{"model": "image captioner", "dataset": "regions of photos with short descriptions (Visual Genome)", "train_examples": 101725, "image_size": 64, "crop_scale_min": 1, "horizontal_flip": true, "translate": 0.06, "color_jitter": 0.2, "tokenizer": "word", "vocab_size": 6471, "encoder_arch": "convnext", "encoder_isotropic": false, "encoder_norm": "rmsnorm", "encoder_activation": "silu", "encoder_mlp_ratio": 4, "encoder_dropout": 0.1, "encoder_inner_norm": false, "encoder_patch_size": [4, 4], "encoder_conv_stem": false, "encoder_depths": [4, 4, 4], "encoder_widths": [48, 96, 192], "encoder_kernel_size": 5, "fusion": "cross_attention", "decoder_width": 128, "decoder_layers": 12, "decoder_norm": "layernorm", "decoder_norm_position": "pre", "decoder_activation": "quick_gelu", "decoder_mlp_ratio": 2, "decoder_head_dim": 32, "decoder_fused_qkv": true, "decoder_bias": "all", "decoder_qk_norm": false, "decoder_parallel_block": true, "decoder_inner_norm": false, "decoder_positions": "learned", "decoder_cross_attention_every": 1, "decoder_tie_embeddings": true, "init": "torch_default", "residual_init": "none", "optimizer": "adamw", "lr": 0.00096, "beta1": 0.85, "beta2": 0.95, "eps": 1e-06, "steps": 9000, "batch_size": 64, "epochs": 5.7, "lr_schedule": "step", "warmup_steps": 900, "weight_decay": 0.3}
Rows from block 7 of the text decoder, named by matrix and row number. Rows with one number belong to one attention dimension. Each number is 500 + 25 x the weight over its row's rms, rounded and kept within 0 to 999. All counts start at 0. Numbers have three digits each. After the name is the row's rms in percent of the matrix's.
# q: attention query, key and value (stacked) (decoder.blocks.7.attn.qkv.weight, 384x128, the q third), inputs 0-127
# k: attention query, key and value (stacked) (decoder.blocks.7.attn.qkv.weight, 384x128, the k third), inputs 0-127
q.46 103:493517493520511463486506497521510497513489466478529493480486482528503542509517498501514514484483473503471493542501477513531487539540505495486506521514493527530478467471517463535513476516559467478484528505527506487486492514474482487493519499487498470458522501506447554448541535455500504533506510434530497462485509517476458508505520535531528523468480488501501545509438467509522469474522
k.46 105:482496484499481533512486484511500509490518529503489546515494476506497465535462477538482470481519482538519498457509508497477534450467548449473520491520485476483515479514479486484501553497502511485526523504511526539535527446526537501519485485482509550501490526499487486526500446534483490493511488532470524498536497525523478531515519456458456495511539522480538482475506518521461494546506
q.47 103:477488521509477498468510483451482506527513492509482544539537471503525523484465558522449502514549456481507501529544489451510472506503520533448483495504494475496432475459506477519522463523518497501494528493506519501532506493494530511490529495489469471493492541512508513482524470460499510540537465499492532519522492481484467499481503513506452485501500518536486556497476497511480487514540
k.47 104:504495486496526537517514507543518497491514529487513494511478500483523474529526485528538472487461487525506519493498516560529508518479513476503524489530464488483506562481456480491516531504430526509514481482475524516543453479540487529519484504518482484517468518510458499503478481553473491451506520503509485469522476521488505501496477482508476490519549573506553468490516519510476496487475
q.48 110:492483475496502494510529534552469483492495536513513453512464510494490459446484492491500513500519542520513520435471490524515513514471440536511502494526474499492548509518515534487455525445459458483527478490492520516511480483509504509479492529512510537514535471516485453505474479523500495470488517492493490496498474475543548524504476463537536474507527513492535469492517492512507520494459
k.48 111:479539462499493460518495488480505510500503489516485489513521468508483558464476521456485502533557518471494495473495493467482518531503467517505454489500524509528492472530548508527488444507491466494530510477505491484491522522511512502468502503547502535518494448477552494500507529485504528522461473518491474535490526459503506496514502518521561483495474457478425529494495486467511498512483
q.49 115:505480491504485505524468478477513504457528486477497534480488501481480466544526491525500478554470516487535487495532516486490506486471533453538515489468542464489501527535441504462509518515479557529510458494459469472493526487524488471521493473512480494504468500466527488514464515553491500503479521549485511517518515531488484514532517488450465509490487481483496491501544543486492534533510
k.49 115:538440532524529471465516490496509492519501472481536490466478507503494500482521475503486546502467499481476528557512496511526462477525495564492502534481526489510482495478493482499533482498548457495464502509477513475475475488491460479506507510482506431459563519525479507468496536489497464539519503492530497498487483509473449498484490519521500505485498509543501521553525512510523507467519
q.50 106:522490508501472509452500470459439491508491484500536528501530449532526549534515520530496469456548467491509482500497505460544467523551490467477541535528506501508501485474550472549484465517492465473501503486517511512510456508491514494480521481476486438508489520499522533496507491473486514483490489486529510512524500509514497454499548507492482490516499496529508508499473508492528474497552
k.50 107:512504521444505500504502481556551509514515511498503476481513468464529471497489498503536491483444461533488517514486502544494486480478522483471516498526462504474486543486469490472513510493456526515502529466480523512560485481522509498524519536526452463526491490518473468484507481555519533483523539527511510509544491529479515515474504465502460513505521553504514481494494523511450480485493
q.51 106:518482505491516470476543501480487516499488494492539509487503508515466442553521470505501456543509484462526529496515513494538519469518487522488513491532477508553479463465487480481488488542512490470500506517487499526523488481508487467468523483507528485467527469466500507553508490521473484494472491544490515562513450519488461473495519534488479511481498446474549498500557492475523490518499
k.51 105:492494538507453444537465483512504474505558473482508479507506479476497517513522464539519550486469531517483496541487512525476487529504534501504502486502527470502502512537480444504534500472503465478512465474455492472481498452514482516511481508495470446487526537488492487432509522506521484524518571529524465478506522475519503472518491461496517501503511531501503515533502508506488492524505
q.52 097:543515493491520487478506490503480477490480482480560501449508493531481482550548489493551466485511490490490466487505509498528506524504498463532555535526486511540558504457528479507503520535478480476536468513502476501516471518519474477497517483512500457474462465482493507523492515534469499452451509517537489523508474539517509497514555503483482522489515483501502477523495490454525478475519
k.52 100:510494542461462453486496467525509510512557481499497478467528481469514484529482487526458528504493498534496490568481500505486468469524524500448503518502504460491446515505477476508537493503506479493488521475471536444501510485485481466504501529505481436488513525508518497432533484494514519521545520512525525505519512510480469473475492465486500522496455525525496490536498509511481478497525
q.53 097:509484505509532488477536498522457499516473502499542468467494497558480515525510459513535469426484491491484521521500498499539496526549456497492513499540477566533547484509566503517469510497524476452507514517520500518506476488459496500495502492465517485530543456487476526507513504489504496448492499469524465491484500501526516492510524525517533508482509496497502463481494474485525467468510
k.53 096:473568495438486486521477502488507500505512499527479486530541489471493518494466507468501483508502518520519476486476493482420533495475499461498502480485501481478529491522500529516493508480468506487510513512489463524493566509492537500533506510516495541523488491478536456495531485492539560534492510502462490519509545486521523482511511443468506535504491519441490488476480510477478486535497
q.54 099:518515511512484471474495481468502509519496474489495527503517483515496506558524499523475471551515481466499484533504505451534486494533496482484503524525515492552465456461483469497519456559546513495487494497509497507505487497515488458476534482484493451451486515482507545495527507497496502528508502534498538547529514527463453474505553545477483512486463469489509550512508503491514496514521
k.54 100:497455523499497473517483476530527507511526483466507509485480501484510480515516440560504515470433484528515526514511518540502497479495542489480542482519503479503511535496468463488541517478499516493500491495462508492502476435501484507524508493485472463514511531507456490479484483541491480485515546521528507454510510523507471500510503464490461502483531570524541513517502527545468490513520
q.55 097:459458485517494483550500500493492553498515472449490532547490487503470543482487516527463528518498515479512528501552484467509512515477528509489491479484530494498461480533468472440511482506533502532464526486462516487478523453487521502474496486460493487491509495503497520475495531501482489536554504491499504471509514505474441546501514517516502503472499505519480543487487504540495547522545
k.55 095:499493473531521523471507504502553496537496495506527524540485512498490514473502453507507494484505471483506542475509515539470524477492528540509505496513502468495499468469496464490541457481474495490533503531475494524522452479526537490557503498489509519468541535490441512498459523510455488526452481507457488494522473517476461513522474514538505481487576522480519497492533497489514507502514
q.56 101:513523498515514473516481513529568470478493470498497475476485504502495523509569476494547528516441513516451486535463501536495495536516532468528506508480515519514487510493488506523513481508530505522485497518526482480468498533480445482499495521497513499456509473502445544470521544478516489537474533488494495478465522516471477493514522537498543521490489492455511507531468464474504467487483
k.56 101:489463498497469502495493497475443524515482521498485537526492522515489459535471479542451502471516485502508506452536501457490514430483516489457507506511519494491512457504511523473479556505543482470475520524511519508478531456487525501492493468453522539486506532516487495541510471486511453498540464536488517497510493518536468513510506500476471506508499482524537516509499508537487486552511
q.57 110:515546521500515499467503489501524475529492502540504455486507516530514524500516501465556503438494470518458478542471487547499503520530493482498482518502467540501508500472555507564510506505510468456485523535546506515492469529475489504513501515496508491502498508503460518494524496472515514502487482438520489480477506503510538468504497529520533507522501501501505475514453465484506435449487
k.57 115:474517495466471538523491516504457499501495525516461496507518497517535478544477528512480454505517513531495460483499493462498498493471496432470524481523474520475519501505490539492452560505496541500483528495536499533498541497478516511478512481485506542532448504498530486548530441495516525470539493496493511493502508504519529499510529465450459519514479495483525482466473500497477489535481
q.58 099:517516511479476542494468464464515471490520516553467531522539506480516506494493522505499500476497488518508449485505527483456483482476526455521482512476520479456499557533507530544505515505438521516513478489505468506508520538515513526544481495519480510539437532487557483509472490519507495480493495510495518502495508481512559470511477458451468476530506505505478470510507521486483511516486
k.58 101:528485530472538512477547511511490505494472502494499452435485538493522467507514548478524502516483469485471501540510480501541462493503474531500511521493484550491490522464487541480490511536525513531437508475530531474508473529458460499475516518504496456493503493540493501510509498497501507471534496451539509519478477499447520495459497511514501517491451497530524494498485498493516524455478
q.59 087:510479506511484493478507475461494538494518500457497543518507505471484469553512496524464450559516504480537526507545524457532521445477502487476492510522502467532469490483472469484522515537537506489490494501481496501515525468526489479481524478502480479473484500482523512510488487533498482537507502568503508544553500536486477473491507527462451508513494471502518530531515515488491522527540
k.59 088:509470523530502478515485497504535459496535474498537507469499491530508501492545436524530532499446521522509537548493511536509487522509528535503538504505529491499482521470475447508524487482496495497506474496450514488472462485496483498529509481486454460510552506512458496441492533498498499523516546490535450468500496511488455521511498484509485483475509562516512501522508510515478504498518
q.60 113:518506488504510464531508530556522484468474492492514450453450498504483453530542442502539486526456545498490517497447514532523535514510475486523526505518503526502533492518509518473473519485503493494507462497501487508482500524505448472506495513506515510503518453489447493521492531533499511485464531508503477500478522519503516520517529498492556521492488476455537463511526467483504509478463
k.60 116:478501497498480445506459487452497518511496465501500517498510490520473539479462492486457534505522521487508484484528489457487521481498502515494474514489544486536503434544542513509504485485544450480506523518490496480442560483480523478496495490481543523515525482480547494502518522460513479536490481528500487522501538488543474508517517514485529521490468468492447530509489505521497503533537
q.61 101:456484501502490475518532516494509546513503517485474504543497512458504499459466528505440517561529505501526539494529487471505485492471509537472471484483501477490459465507451511453509488522539497534479529483478547508510532478510534514479499500482474505474509503515525482477503471486520490560535480529455525505520492467473439500469487520497478481484490508524506541505516516526489524528500
k.61 097:474489461573505498509492515484521481510488489488522532544481505524474525487531460510517504454491493489509519489520518557498510536509492524528498497521500497507510505491520459527509473484466496491558457507475478509495454486551500525529497468511516536507514523492450524489439527514469460482465509491482474451476475490529509528508470530529514458497548532474507511479503491534506514489494
q.62 101:510470481521493498506503461519495511490513470451542502492467485526467489545543456514521493473466527505486516512510480500535542520482485446517538523518521539520529528536495482499490536502486512493508460502476473468488492499505461470507502485501467458483469484508476534510474553543477507469498533499547480494505535543503501549538524494475511518474509473518479486522486466485515535476535
k.62 105:512497484486517500451512495490543505521513478493534536470518478518504505487467458478449534516505526501507527542539502485485498453519515533482501513465522457503463471457481485483523493533527452497471543499464534474492520499482516465525499507498502503489556492506517490461511500477513513560496483498489490518538487511444419520510502478500509525469488517500463507499505510480492512518545
q.63 109:522512504493542485513488512509519478494474476506531474432489514549467475552525437505561479469452489481475517525494510521500537498533491493522510509503495550521535490504518508489494530491509523467499494536504447512483489507467463480523497509491524491508506456478458515530520538505491495481457529508511466516465499517493524497538523516496532537474499454467512458477506482486504482473492
k.63 113:509499563473480485507459510494456484512522474519463476483519516469483499507490501526457514509491522522506467529502497460463507459500503467504490495460508493485519477538497506507508528495551488484473508526498472492464568467455511482511481503458545496498496517515544478494547499461525505540524498527488512505484522465527484456493523465448495545506466480491501516513515520481497489553525
q.64 103:476481493457529530508503520526519534502489509549504536472509543505532484477509476481491502512493476489493527504530468511516514448549512455489491501477444497494486495509499510465507518531548515538471544509511519524489529512510482459547489494467498507494528502514480518520529497469488473503528463478484531482517483544441423516472465509491503510486510517523479482494470529497497494471550
k.64 104:489535511471540484524468527498495477516529473473553473511533498510508546496459462465467499506489514525473462539492496510458483530493516486501487432468500472466494458510449522466505480512493512512510521496512494536502506525484523478536513501516520477512515466467552508469539504496504527554462507487508504496495527475518497501530492477450509542476490518468484522465490475463482488476514
q.65 096:468493499465537527496503530514510539520464497552500515483519549496519505475502499484514511504493464477500527477562469521496486482561500431489483474490454499517477487486496507490513505535543494525467546507490507524497554514499506455523502484497510517508508508510490508520537490464483497490530475502498513466521467525452449501460496540511510540458474519510476491489472537511519490464521
k.65 093:495517499466537502531483500509493481534562496472514486527533504501525518505430478489475500516487508543489451551460504515437490497469501481489496467476494460441479452512453501461517506501478523527516512506495482532531490502476495515550526516524512495511491500456513509464545490501504529535474487512503507509505526503503528493541480484471500535497507533465504518494502471469456476502510
q.66 089:480513476484467508517478524525511471552498525525461494509523541480532479511502456532483484479503464540471495532499440523538485506538502430478509528526493477480524533509489522496510517509495505542521493483531514461483507490518469472542480501466518472508452505511469487478493486516478489472502491456519512472482498513470475541487526484501509468508514524516524516560489456548500479484510
k.66 090:513513493483518473510477477517511497492507496490538501477491460498508536473509532459509495502474524509515478501488550509473543487476492506502474481463511531496525444474484534465496492471504445440474498484505511521471515500518539458502498504517486534506544427489555465546513500493537506520482495498482481505514501461556467504482520493529527520494478501503472503467499534466489542536487
q.67 098:462497486455510473507532530503456530491421515523508492475496534482503525464515499483538474492507492462520547479527490511497491522543473480476493444511470536561494456496529508479503503524529485501481523495462509524506540503479543495484528527496525505508502511483499490551501490477487510468554512493514513497492490514478494471467515545520506514472502488535475497485476494493527496432510
k.67 094:508541530458487491457484479454482511555511528510492510535541535502530455535451481478508458491528464538500511496491484519427475467489487481485530498521480472524467475459508478491521480479496497507514538503508498496535510464501514499514522504517506537496460538482496505486524439477500537486512478520490474511532487525506548504526479474491496518486499530470518513487510491516457488495537
q.68 098:523504499512470467501504475467467487493506492457496482514504461511491500511487519524512508493528527509525498511467521499491464551464498537501529483539546487518522516493515484540510486458457492462539462491458469473514455490508524549451497523526511481506474510458534486488461523512495530476482544520530481530499522451541557508536546480519499494511492482498524510521520474514511491510480
k.68 099:501465493526448515483522477511494496492460515555469516512471500477482473500545524528526495470505483473535549471497503484533526465507476501499536561534476519530493538473553465532511510480502496477491484512518497484499495479503488522460498493474488542482486534510443496538475494491492477443532498502495473488500480540495506516488504505565487490501517472521510468527495542526518534519493
q.69 085:450483485489490541506503519498478519514478510522480523472502538513510462502517465515493507478463512483494518538541473489542518438528496473491527533474486527498498533508507509455508511550564521526498525483521537524473538499503457446528480475456512503489479499548479496508493509499488474475525484518504514507480490564474457514496456479472475489483497534506488494497506513525493527502541
k.69 083:480532497477537493497510531522507519507506507475548463490508496512524549473492494468507515557514503483485486529480490493461466535524533512502465448468493511489481432488441572462485497525504497516489537485527490548508529535522523473513514502529505522489518453495527475496518493455495502559472470502495496501494519458494475512511504502503513523473499498483493513481482478447479501483503
q.70 102:479545511497488487523499493508485527508456524491479517474505546497510471453495500496532482472500493495506536489521448532496494528499492474475517495527464469517509503522517485495515497466522469491479509510500501470473540491505546496482536527504510524523501513451495468493493474468475519478536497462532504429486518500506503540469522521532557510475462513522497518528447484571511483453502
k.70 100:495498530445475469505464465471492515510520526474516515515512490466513479492498501454511502483483487518535526468502516517450462456451497492519515497502509478529508483476496487467497499456516461483476498458466502522482531447491490481504522519496500532502518496463496494499517478480505479479535540547496477515544516567530483521499502480498491540534490514511483547520528499518454544516551
q.71 096:523510511525454472525480461496488490494546490447500496552478453507483511516483530500493508496497516531490471501455530483474500541458509543510519505519535504508510492498506495539495494471460470460533474499495472477515458481497496542456500497531507503509485493479524499488470513524525522500485506522498477520496511468576552505539524478489503474530501487467536521498524482485482496560460
k.71 095:507484491518462532484519481507520518471455520537449531472469526485480458475539536530529505489498496466524533451513499521537493478499466502530513545537498510537517562508533470499491504488503499494487470502485521467497498468518481530462468490487487503488493517511469483513443511516469459445526507476506517497504453511503507513457507512542516466516523486533494482525497520540527524495500
q.72 091:495530517527431497534458472487492502507548476481485503534485489504472494525512511543526513472510501545468465510516519472458503512496513502497485522527534502493510500488502505553508523491481501467498471510512461475469509481487531518494476496541481522545488508479536506484495513488534521525474482507520479486460531439546538517515531510515493513502446499482518523502475484522461466548445
k.72 095:500481498503467517524508489515489490487534512510421468515469486450511461501533517531529537523503534514522502495471544529512484481464470497517523574532518480485530536501469501470503534495513516514487466467483539458517477465542477513497477506494478491498486507528487473465474528522469472490483507509512479528516488495485518517472478480559482478543516515514524506561524498499508510509493
q.73 098:502517515508453460524483470466477499504512485471484499528511473507490522526488497522503536464519489535510479491513506491442441528514526493482502474539563485492496501503505526533514491485448496467508479487468455491481488480497534520467505509535505511529470504462561489479500517479489514489483527535504471532492507448556548480495545512513491537503457507497519538513514490514504491518459
k.73 102:529485489521470525494501470522495491483501533546413514518462508471501463513500504532534505505495494479514506495455511506483521460508451480502550577536496488491497534488523474496515536483491493503491476513518486454536469451524458526514475500461478508482482540521439491512482518500475486485509500506504500497482464513502542514487474494545506500529514502502543475541499507500512515524507
q.74 108:502475482507540550494509508533513487505497517516488525471488521510525469491515467490462490516473494489495501522497482501549546463505486494504510540482469480456501537518472490457495503521528523535493517497533547501499490524524451462543494468444506485464508516548453516497477490532494468505505477485488527489500495558460449522497457477458505474499537516500499475500511522506523522503545
k.74 114:477515511482537491527491527510509513507496455475579480486521503537505563471495494473474506502479501488487479524510493477507490549520550512510454433460497530509487466496480540511470478517524489496493521493509482529467521556480521469494529500519507500513540453502552513507531504476522499538486504484508513490493525464502451476502518520464496512469471483502466514455484491472494509484495
q.75 093:528490468515532535472512499484519524488466526524490531465491518522523472513495475506489520496495491478526506510525498511533537486516482480481505540504469479480490524495507472466527497523533529508496511528505549511489506519505509482531493476455499480457530551525472520498484492518462486493505479469514526512496469561432428506498463488491516470466503502518475478494495539516532516456565
k.75 096:500495485484509467513507530520504480520518466518535479522539471528545572494498499482488535477485488503480479561472484451506475548522547503496493436470478503488471463469470532519479485521513466506505502479518479532482497549452498464495524500492486492500512484533494507497529501462540511522523496479506467463486537485478473487520519518486495535470491500496458499477471500447490496494502
q.76 111:520467495513513474493527501499473468469521481473541481521494446496495533517486529483466488538495519499529501485450545488509522514469497559534507491493540501521521476494501501513487489479459477455530485476460491497540453500502487521486511503510504485486506461513505504516476503537529508494485524551483490547510510488531534486537480460476482456534544488468498486486553490458510523542481
k.76 110:497486486532486534472526517496514512469432501534494545471498535537479485487509532522504464484515459469500543462559473482553529514534496517510491513520481546529489545513546477545509479507494524505517516530516486501489499503511501525454490492497521507507475504500485514556466502503466469475514502475480529492471467503488471488496525531499513456482512483504514476481483509562529490486473
q.77 109:482514511472537514491491519507511544502473509536500505480512547496501516500505496494516528494491484475495512496568498503476514475540502461461455498475448510512465464486506492494504503540533518503469538537499490522483550506484523480508509482513485522501518517475501511514550508466473497522518482482496509501520473520448460465463499552522503551451459505526473506478459522496480480438523
k.77 109:508500499492503502522483505486486459542569509477465484543525469506531499547454479502480497501504520535492444557447504527452475511493501476494502480501522437428504489506466496480510511495492516541523486500505499498523492507493500493548507525497488480484483518495492507431534503509496540514482494521508491521500525493501531504522488459472494527503513549476500518495518462462476462490512
q.78 093:503532489516530496488538526519474486478445525506499491461470521499486479476532507459535471522501527456515532495500484507561531523476462530504521482501463509542522506499508475476498482497540497492483497497498548507508502527480497506471537535471499469477521503491435473514467460534498523474534503454538497459497493524480491502501497508498530452489506481532460477515482475514521525450519
k.78 098:488502512486479467470502468442492548543497498463560506497522508533514500493513514484476481478512472508504530463544461490497460503509547503491466458518493535556486478476530495496503459515514465485490531470486507529467525491483533465469513492533504529485524480491512514508511460468524511476544506532489484506548502526495473508483524549488460506500485493507443522478506513526467504496523
q.79 099:498510478491545488481531530510467507499426509516519516460499538501499512451515508456523470505512519435535555477504478525528502541506472510493508470485452507563499480501515480467507489508521484508490517492470536501519515517482525506468514538489516481499526512480461506521476471491483514475537518453517505459504488509469487511492492525526524464475521484512463479506483495500530519438518
k.79 104:475510523478480463479481454463513530557490507493529523516533510535531539515480508472495457454491473528491510484549461473479474501499526506464497470519477518546486482464520474510515475486503478490503541499506475541481530486464524479474515513526503537507484509465504523509527443487505515469549513517508474493522529548515498515523523511475452512489482495503473519483482494518450517496531
q.80 098:543500509537485512482509463498506456474540490458496478527479446522483503529509506496500505506497526522485449522451538468496527511432512550521516535517567523479514528490508488526491491468479502487518460505521497467502443521490487532480482496497492473483499511530502490483470510548537520512450508502515489501472507484543549494547513480497483469524510480484516480504512484487494505530482
k.80 096:517460480551476515483541482494511524498484492531498474494480504514503484487555540515515525494510479466501499483520498474580509509507512533497487545516523549544512542490519499530485499524504485508504491498503535477473487519522506482442471482469490465508496507533482491514466506521508446484522496475507498500510477496468498489452537536543464453504480472547485478533504530503546510499476
q.81 101:492510520516441463516497480463474505497513484460490479539503466488475503522503498530489516467512503533511474506492530474456467524483512494492509490549533508504515504501506526550489500480465496460511469488473457510488494475493518530449498506537501507541460496467552494488497512493519509499488511530505469532488521450565551490514545499509483523515463498489523536500523469516475478550465
k.81 109:522476491531468530477521484517500490471479539536433506503465495441489436512522514519529505529519503483515536480470509519490516462485450496512528560529483473496497534498518478497507518485492511500493475499499506461523483456558467518478483503491493520463492531519449475511476510511475485472518504516484491510512462521504522523491470489549520479535523500504529468544519522526522522510492
q.82 089:491507485471533502482513550499498526511424529550507495470494541503500498477522480469523507502491484467521522493525504516512503477535484456468480471497447506524502471484500503464517497542558506540470525510512520533502547494501521481507515492494513501483502505496466492543536475459463495473529482477498508486508470534454456480468502536523499510471481490543471494504474518481505501440516
k.82 083:510534529474528474470506484466483503543555523479500501528545499518526498522435466495474496498519513520482477528481490520430485502498518489489496453492496477468468447466483497474526479505502486515507530500495518527523497523469511469538527510515483496475508516484515506458543467486529569522488476521487502517510531510498532506514477483466502530504508538483466506477505484468449473504526
q.83 100:493502502500534545481498504517526529504495513555474522466498547503516486489500479473511488518498480478473519509538476509524527466528509452482483521465454490484471509512491487477508506529542512545470538534529530519482528518511489447561485492476497504490529517531464509493523484500493492514523473448504528455500479534440447502482470513495521516473494514509473480500476519502508503453538
k.83 101:492508496477530467537481508502488474536545472454539460519534472524514546495477479471460509512492537524483436545497505504477478534490535491480471443467521487470490459504447533489500489508515505517491506495489500525485506523475538475537513503509518468513498459490541503457541501493530520543484495490510485502514548482499485491505512504457497523495490524482467521480507466462475477493500
q.84 093:524472482499550521472512495480495519480466521522511538462499525528511497482495476488482507520508512460526508493517479521505532486497486490485507542479468487507468500513521471470509490525524525507504510495480557510508520517514510450508482452455517495456539532516470530504468500509471471488514484503517520501500475564447434523504435467484506471485519508503462498478515542502522525485551
k.84 095:495519507492509493514498535540507488499500468513524498520531515548515587490486513481498518493476497497455476548505462468510467557522541493507511436493471506489473483483472514525478501519504490526503525485520465536488506553465496495480531512494489497486498485498495520496546491459508514525509499461512492458450537504497458501527540512484512531475490481474473491476451474462493486471504
q.85 100:508527521519473497516505496517518461505545473479505460521498464485455519508513542484526486512510511532478472511466526495492506519450505547511487490529551522513535492477489502540488501456470486509505463505514482476497451499486501563486501534528480482511504478490500472483492500528531538525476516476492471498495519445553565488507544527536519486527503471487507496516500457484493493517456
k.85 101:518473490545462494476501454454491533494493497493487510493477491495487445511540511512499504478516494514521492456535518504541527491490494524500490558524543523548532539523544468512525510499502485471491471489472534468476497465531526499468446487489506481502481518507508497493444489530496474464513507530506499524529466516484520503474496517508456447530502498549499511531537524538516516525498
q.86 096:494481511474517499507528546510495500521436515532506508448492543505531476464507475480483474520505500476523530486511464542528463488544479474496518496498461476501507526510490511464511498514521506546488520478493537521503517525507486486516521515444538470454494514481499491528491466491467470455532501493522524491492491537477449527483492504505507483484528499536482477522499501521553529437543
k.86 094:489522541474524486500488508492476515509494503498570501519524515528505537501486472467484483465482503505483521508506468486473511493514527497475484454456474527517476446480509495503474485500522456458491554525513476520465520544470523467512537473502520551497520497495525502526552464468530516518508494496486499474485525510558510502518490519456509535477472473469468509465479518461468501504523
q.87 099:500524501536463498544485474535480474497522509458505483494463510486487477501489525481519473489462532526470491510470491485532541503424491551515520518500511497517520506535498496508491523455502472500500495517517502476494472473488489544498500519498501492524506482514483500484475469547529514499488499449517498460474534464547536547519509470499536451532506489484515511530477453549481508529460
k.87 095:489487515488468492495484485454526559495472489468531499463501503498499483461530520477512507504502501506524538437556507514522478505477519511534482495510528527559537505507518490475475479475530484470493499468455514504467541486532515480451489493508507508510528471477526485498476497517493452490552521525485493518564507507506452497465521517499472481502497487527461520522519535533490539515498
q.88 107:507483493528494518520469483518519503506503519501464540482480530500519454497513472521480519486479502526484484535527478507514530464494502489498510571474466485466482546515491498472521508518513524509497504508542531496473517510518477445546483459446510496484492525528479520495469485520482468503512466479526527475481493538495437550511451451466513473501509527494494498504496521557507524520529
k.88 114:482512509468528499549502537535512508494509479489543461494494502504527551460520500472495533522483539478471486526489504492503474548493533498519484455462515521484501476500446562483450488500537474498490519480501490530472518534495502470500518495505491514518529445519534497483533533476517486541500498458506486475489545456506445499495530523496512521498468489493477512492474488449490528494493
q.89 098:489498485462548470477527541496483514486445500532546491468496498498484554488500533477521491542497501438534549465506506510517499514505477519492482450489475547568488450488531478497502494546517490496490526513458514526530494504480530508489506532512502491509517479502477507544510497506504526502524501491498498489507495504474505459491470529516513498465516499515453487467496513436514508449522
k.89 100:486539479483497479476484502452506509545506511484476535512547519546513495535443496521491431479520480540490492505540455516477483503510508522475501466546488487530485490486520486514543473506471533529530528508516473506527515486481527510503499522541518498506435519460502518495505451505477533466508511503483500528510495523473528502519527490466482481475514520470496534462490487530460463501493
q.90 113:475513507475474475500501494473491535520459507513478507505527523514490511500504494525536528460509471492509496484547513498470466495547501446454495473520516518506486487471517516508511491519512511501464506516489478510471547506479550518472511511540502528511474507463539478519528499438477496499524498509503475526501494487499497470468539560538499566470432497533488508499486513510477456455490
k.90 109:509498499496485515482493483481477481510551534521432484559504480464524467539466483517513506515518503512501489524432507527448505473502473470493527553526485438460487496466491492492531525507486497503497477486500519476534476467514479511539489515486475486467491544528461493474512497491502531494484471520503496518510484514483551503508458459527498521520526541488532499536509499468485479520507
q.91 106:468495489495498533500486532545513498537498517539472504485501557490524471506534476504490486496471477521464483529512463508542503449526510459511498528483483489463509517499486519458505536521536522563483532494555513507459519498499440463561480489454505520480473499529481495502513464486506455485511459465487512462474508529470459528487497499488492509506502522505508495524500497533495503507499
k.91 108:498523518469547492520486511513509514507533488465549468491499479489505516479495489465486516542503542511497481515496515512467503517482510494504459461439523514477509442515455545461486498511529481477485522513498507521478526524511550462527493488543496501516550455488569475490525518501520522573473473514494519515520521469513483494492494504455505513488479510495461526485519492465481506501491
q.92 105:510507525489482447499526514476470492493478480466517468514500472490482531504488524504515489497528506483517509480468517491483455544502500551511511448519519523539525472484509511531479487487458462465517491479464468514527482493488529543444523538550511497509476484462528489521491512501524523480498536534500491535500528455547561465507536510504485500518506473491507513508526476466502491520451
k.92 109:505502500522476514458513475483479525487474530530454534501486532490471438523499506528510460474536466492525551457518497510494517451514475513490528545537488508533492540508562467504518506479486510498499500519507506466526487459523492535479492509473496515479466554503468501537468473496472489449511485504498518511503443521504546505496479505529503463514526496494529492508512520546517501505498
q.93 103:492496479501572544459525543540509488503474522537493512452492535511518500473514484452500469544492495453495529491513495512540516488523488505501498504485470497507491500487504481466507508521531494539484515502520540505510504534504492480536518493460485483470535510523444498514510475510489487496512502463486524458517471539440466509473472511487522481486530505510467457511479516480539516442529
k.93 109:483498499467529461513488494484505503529526466465569494506542504542516558495484493480467488461502483507492475520528483485509493520492551507476452442478505541508498461499494512525488485519503494496508533512514491532479525545446545473501511507516524481523512480482551524486537475484533527518501503513520501513518542493501481470511529528441478511488477502485457515462489483479475477496520
q.94 101:489544516504493480489510505486470532492493482486499479519480491503464531493510539476555515494510509475494508465524521482470495529497487506502481471505517534524490444462510487531488490519498493483460494518485468509482521506464550548450516506555478506524508498467527481518523507458508530519509511499505480483508509436519551459475517552538522536467456481502487504479463507462484467486466
k.94 102:522479487509454497486519465458473507525531527489426487516497520487508446539502492551504499508522496530514503505484514528482479473481471481502516555545516472494497541503516482484539516502488519523519484501491527470527471451529478525509482523492489481486467562497466523452494488530484491472507489534501495542525499518467568509487484487501472495521524526517530518525527481515482471503508
q.95 101:486506503535424499541469457472498510527533498473462514545496503506495457522504490555482520435493492557480461515514488498473493485507516464487511545525526497466501526504485533515511512488497519487503476511506470494454523459512499491501469482499518525516468521487541492474505505488498468494488490516519480502474519493541493539521531487519471518506470510488537536518505498560471492539469
k.95 103:501488516503487531511503495549514487467506513520468476493453473439513471482527503482539552556476534473493512530437551516485507483493469489520533537488492467469524515478459520461475535485521473488487484485495519482514502478541457496497504498483461507481540513544469469497500534492484481531500491493499476492498499487496485520480470479560525510514509503519497491552515514468516535505486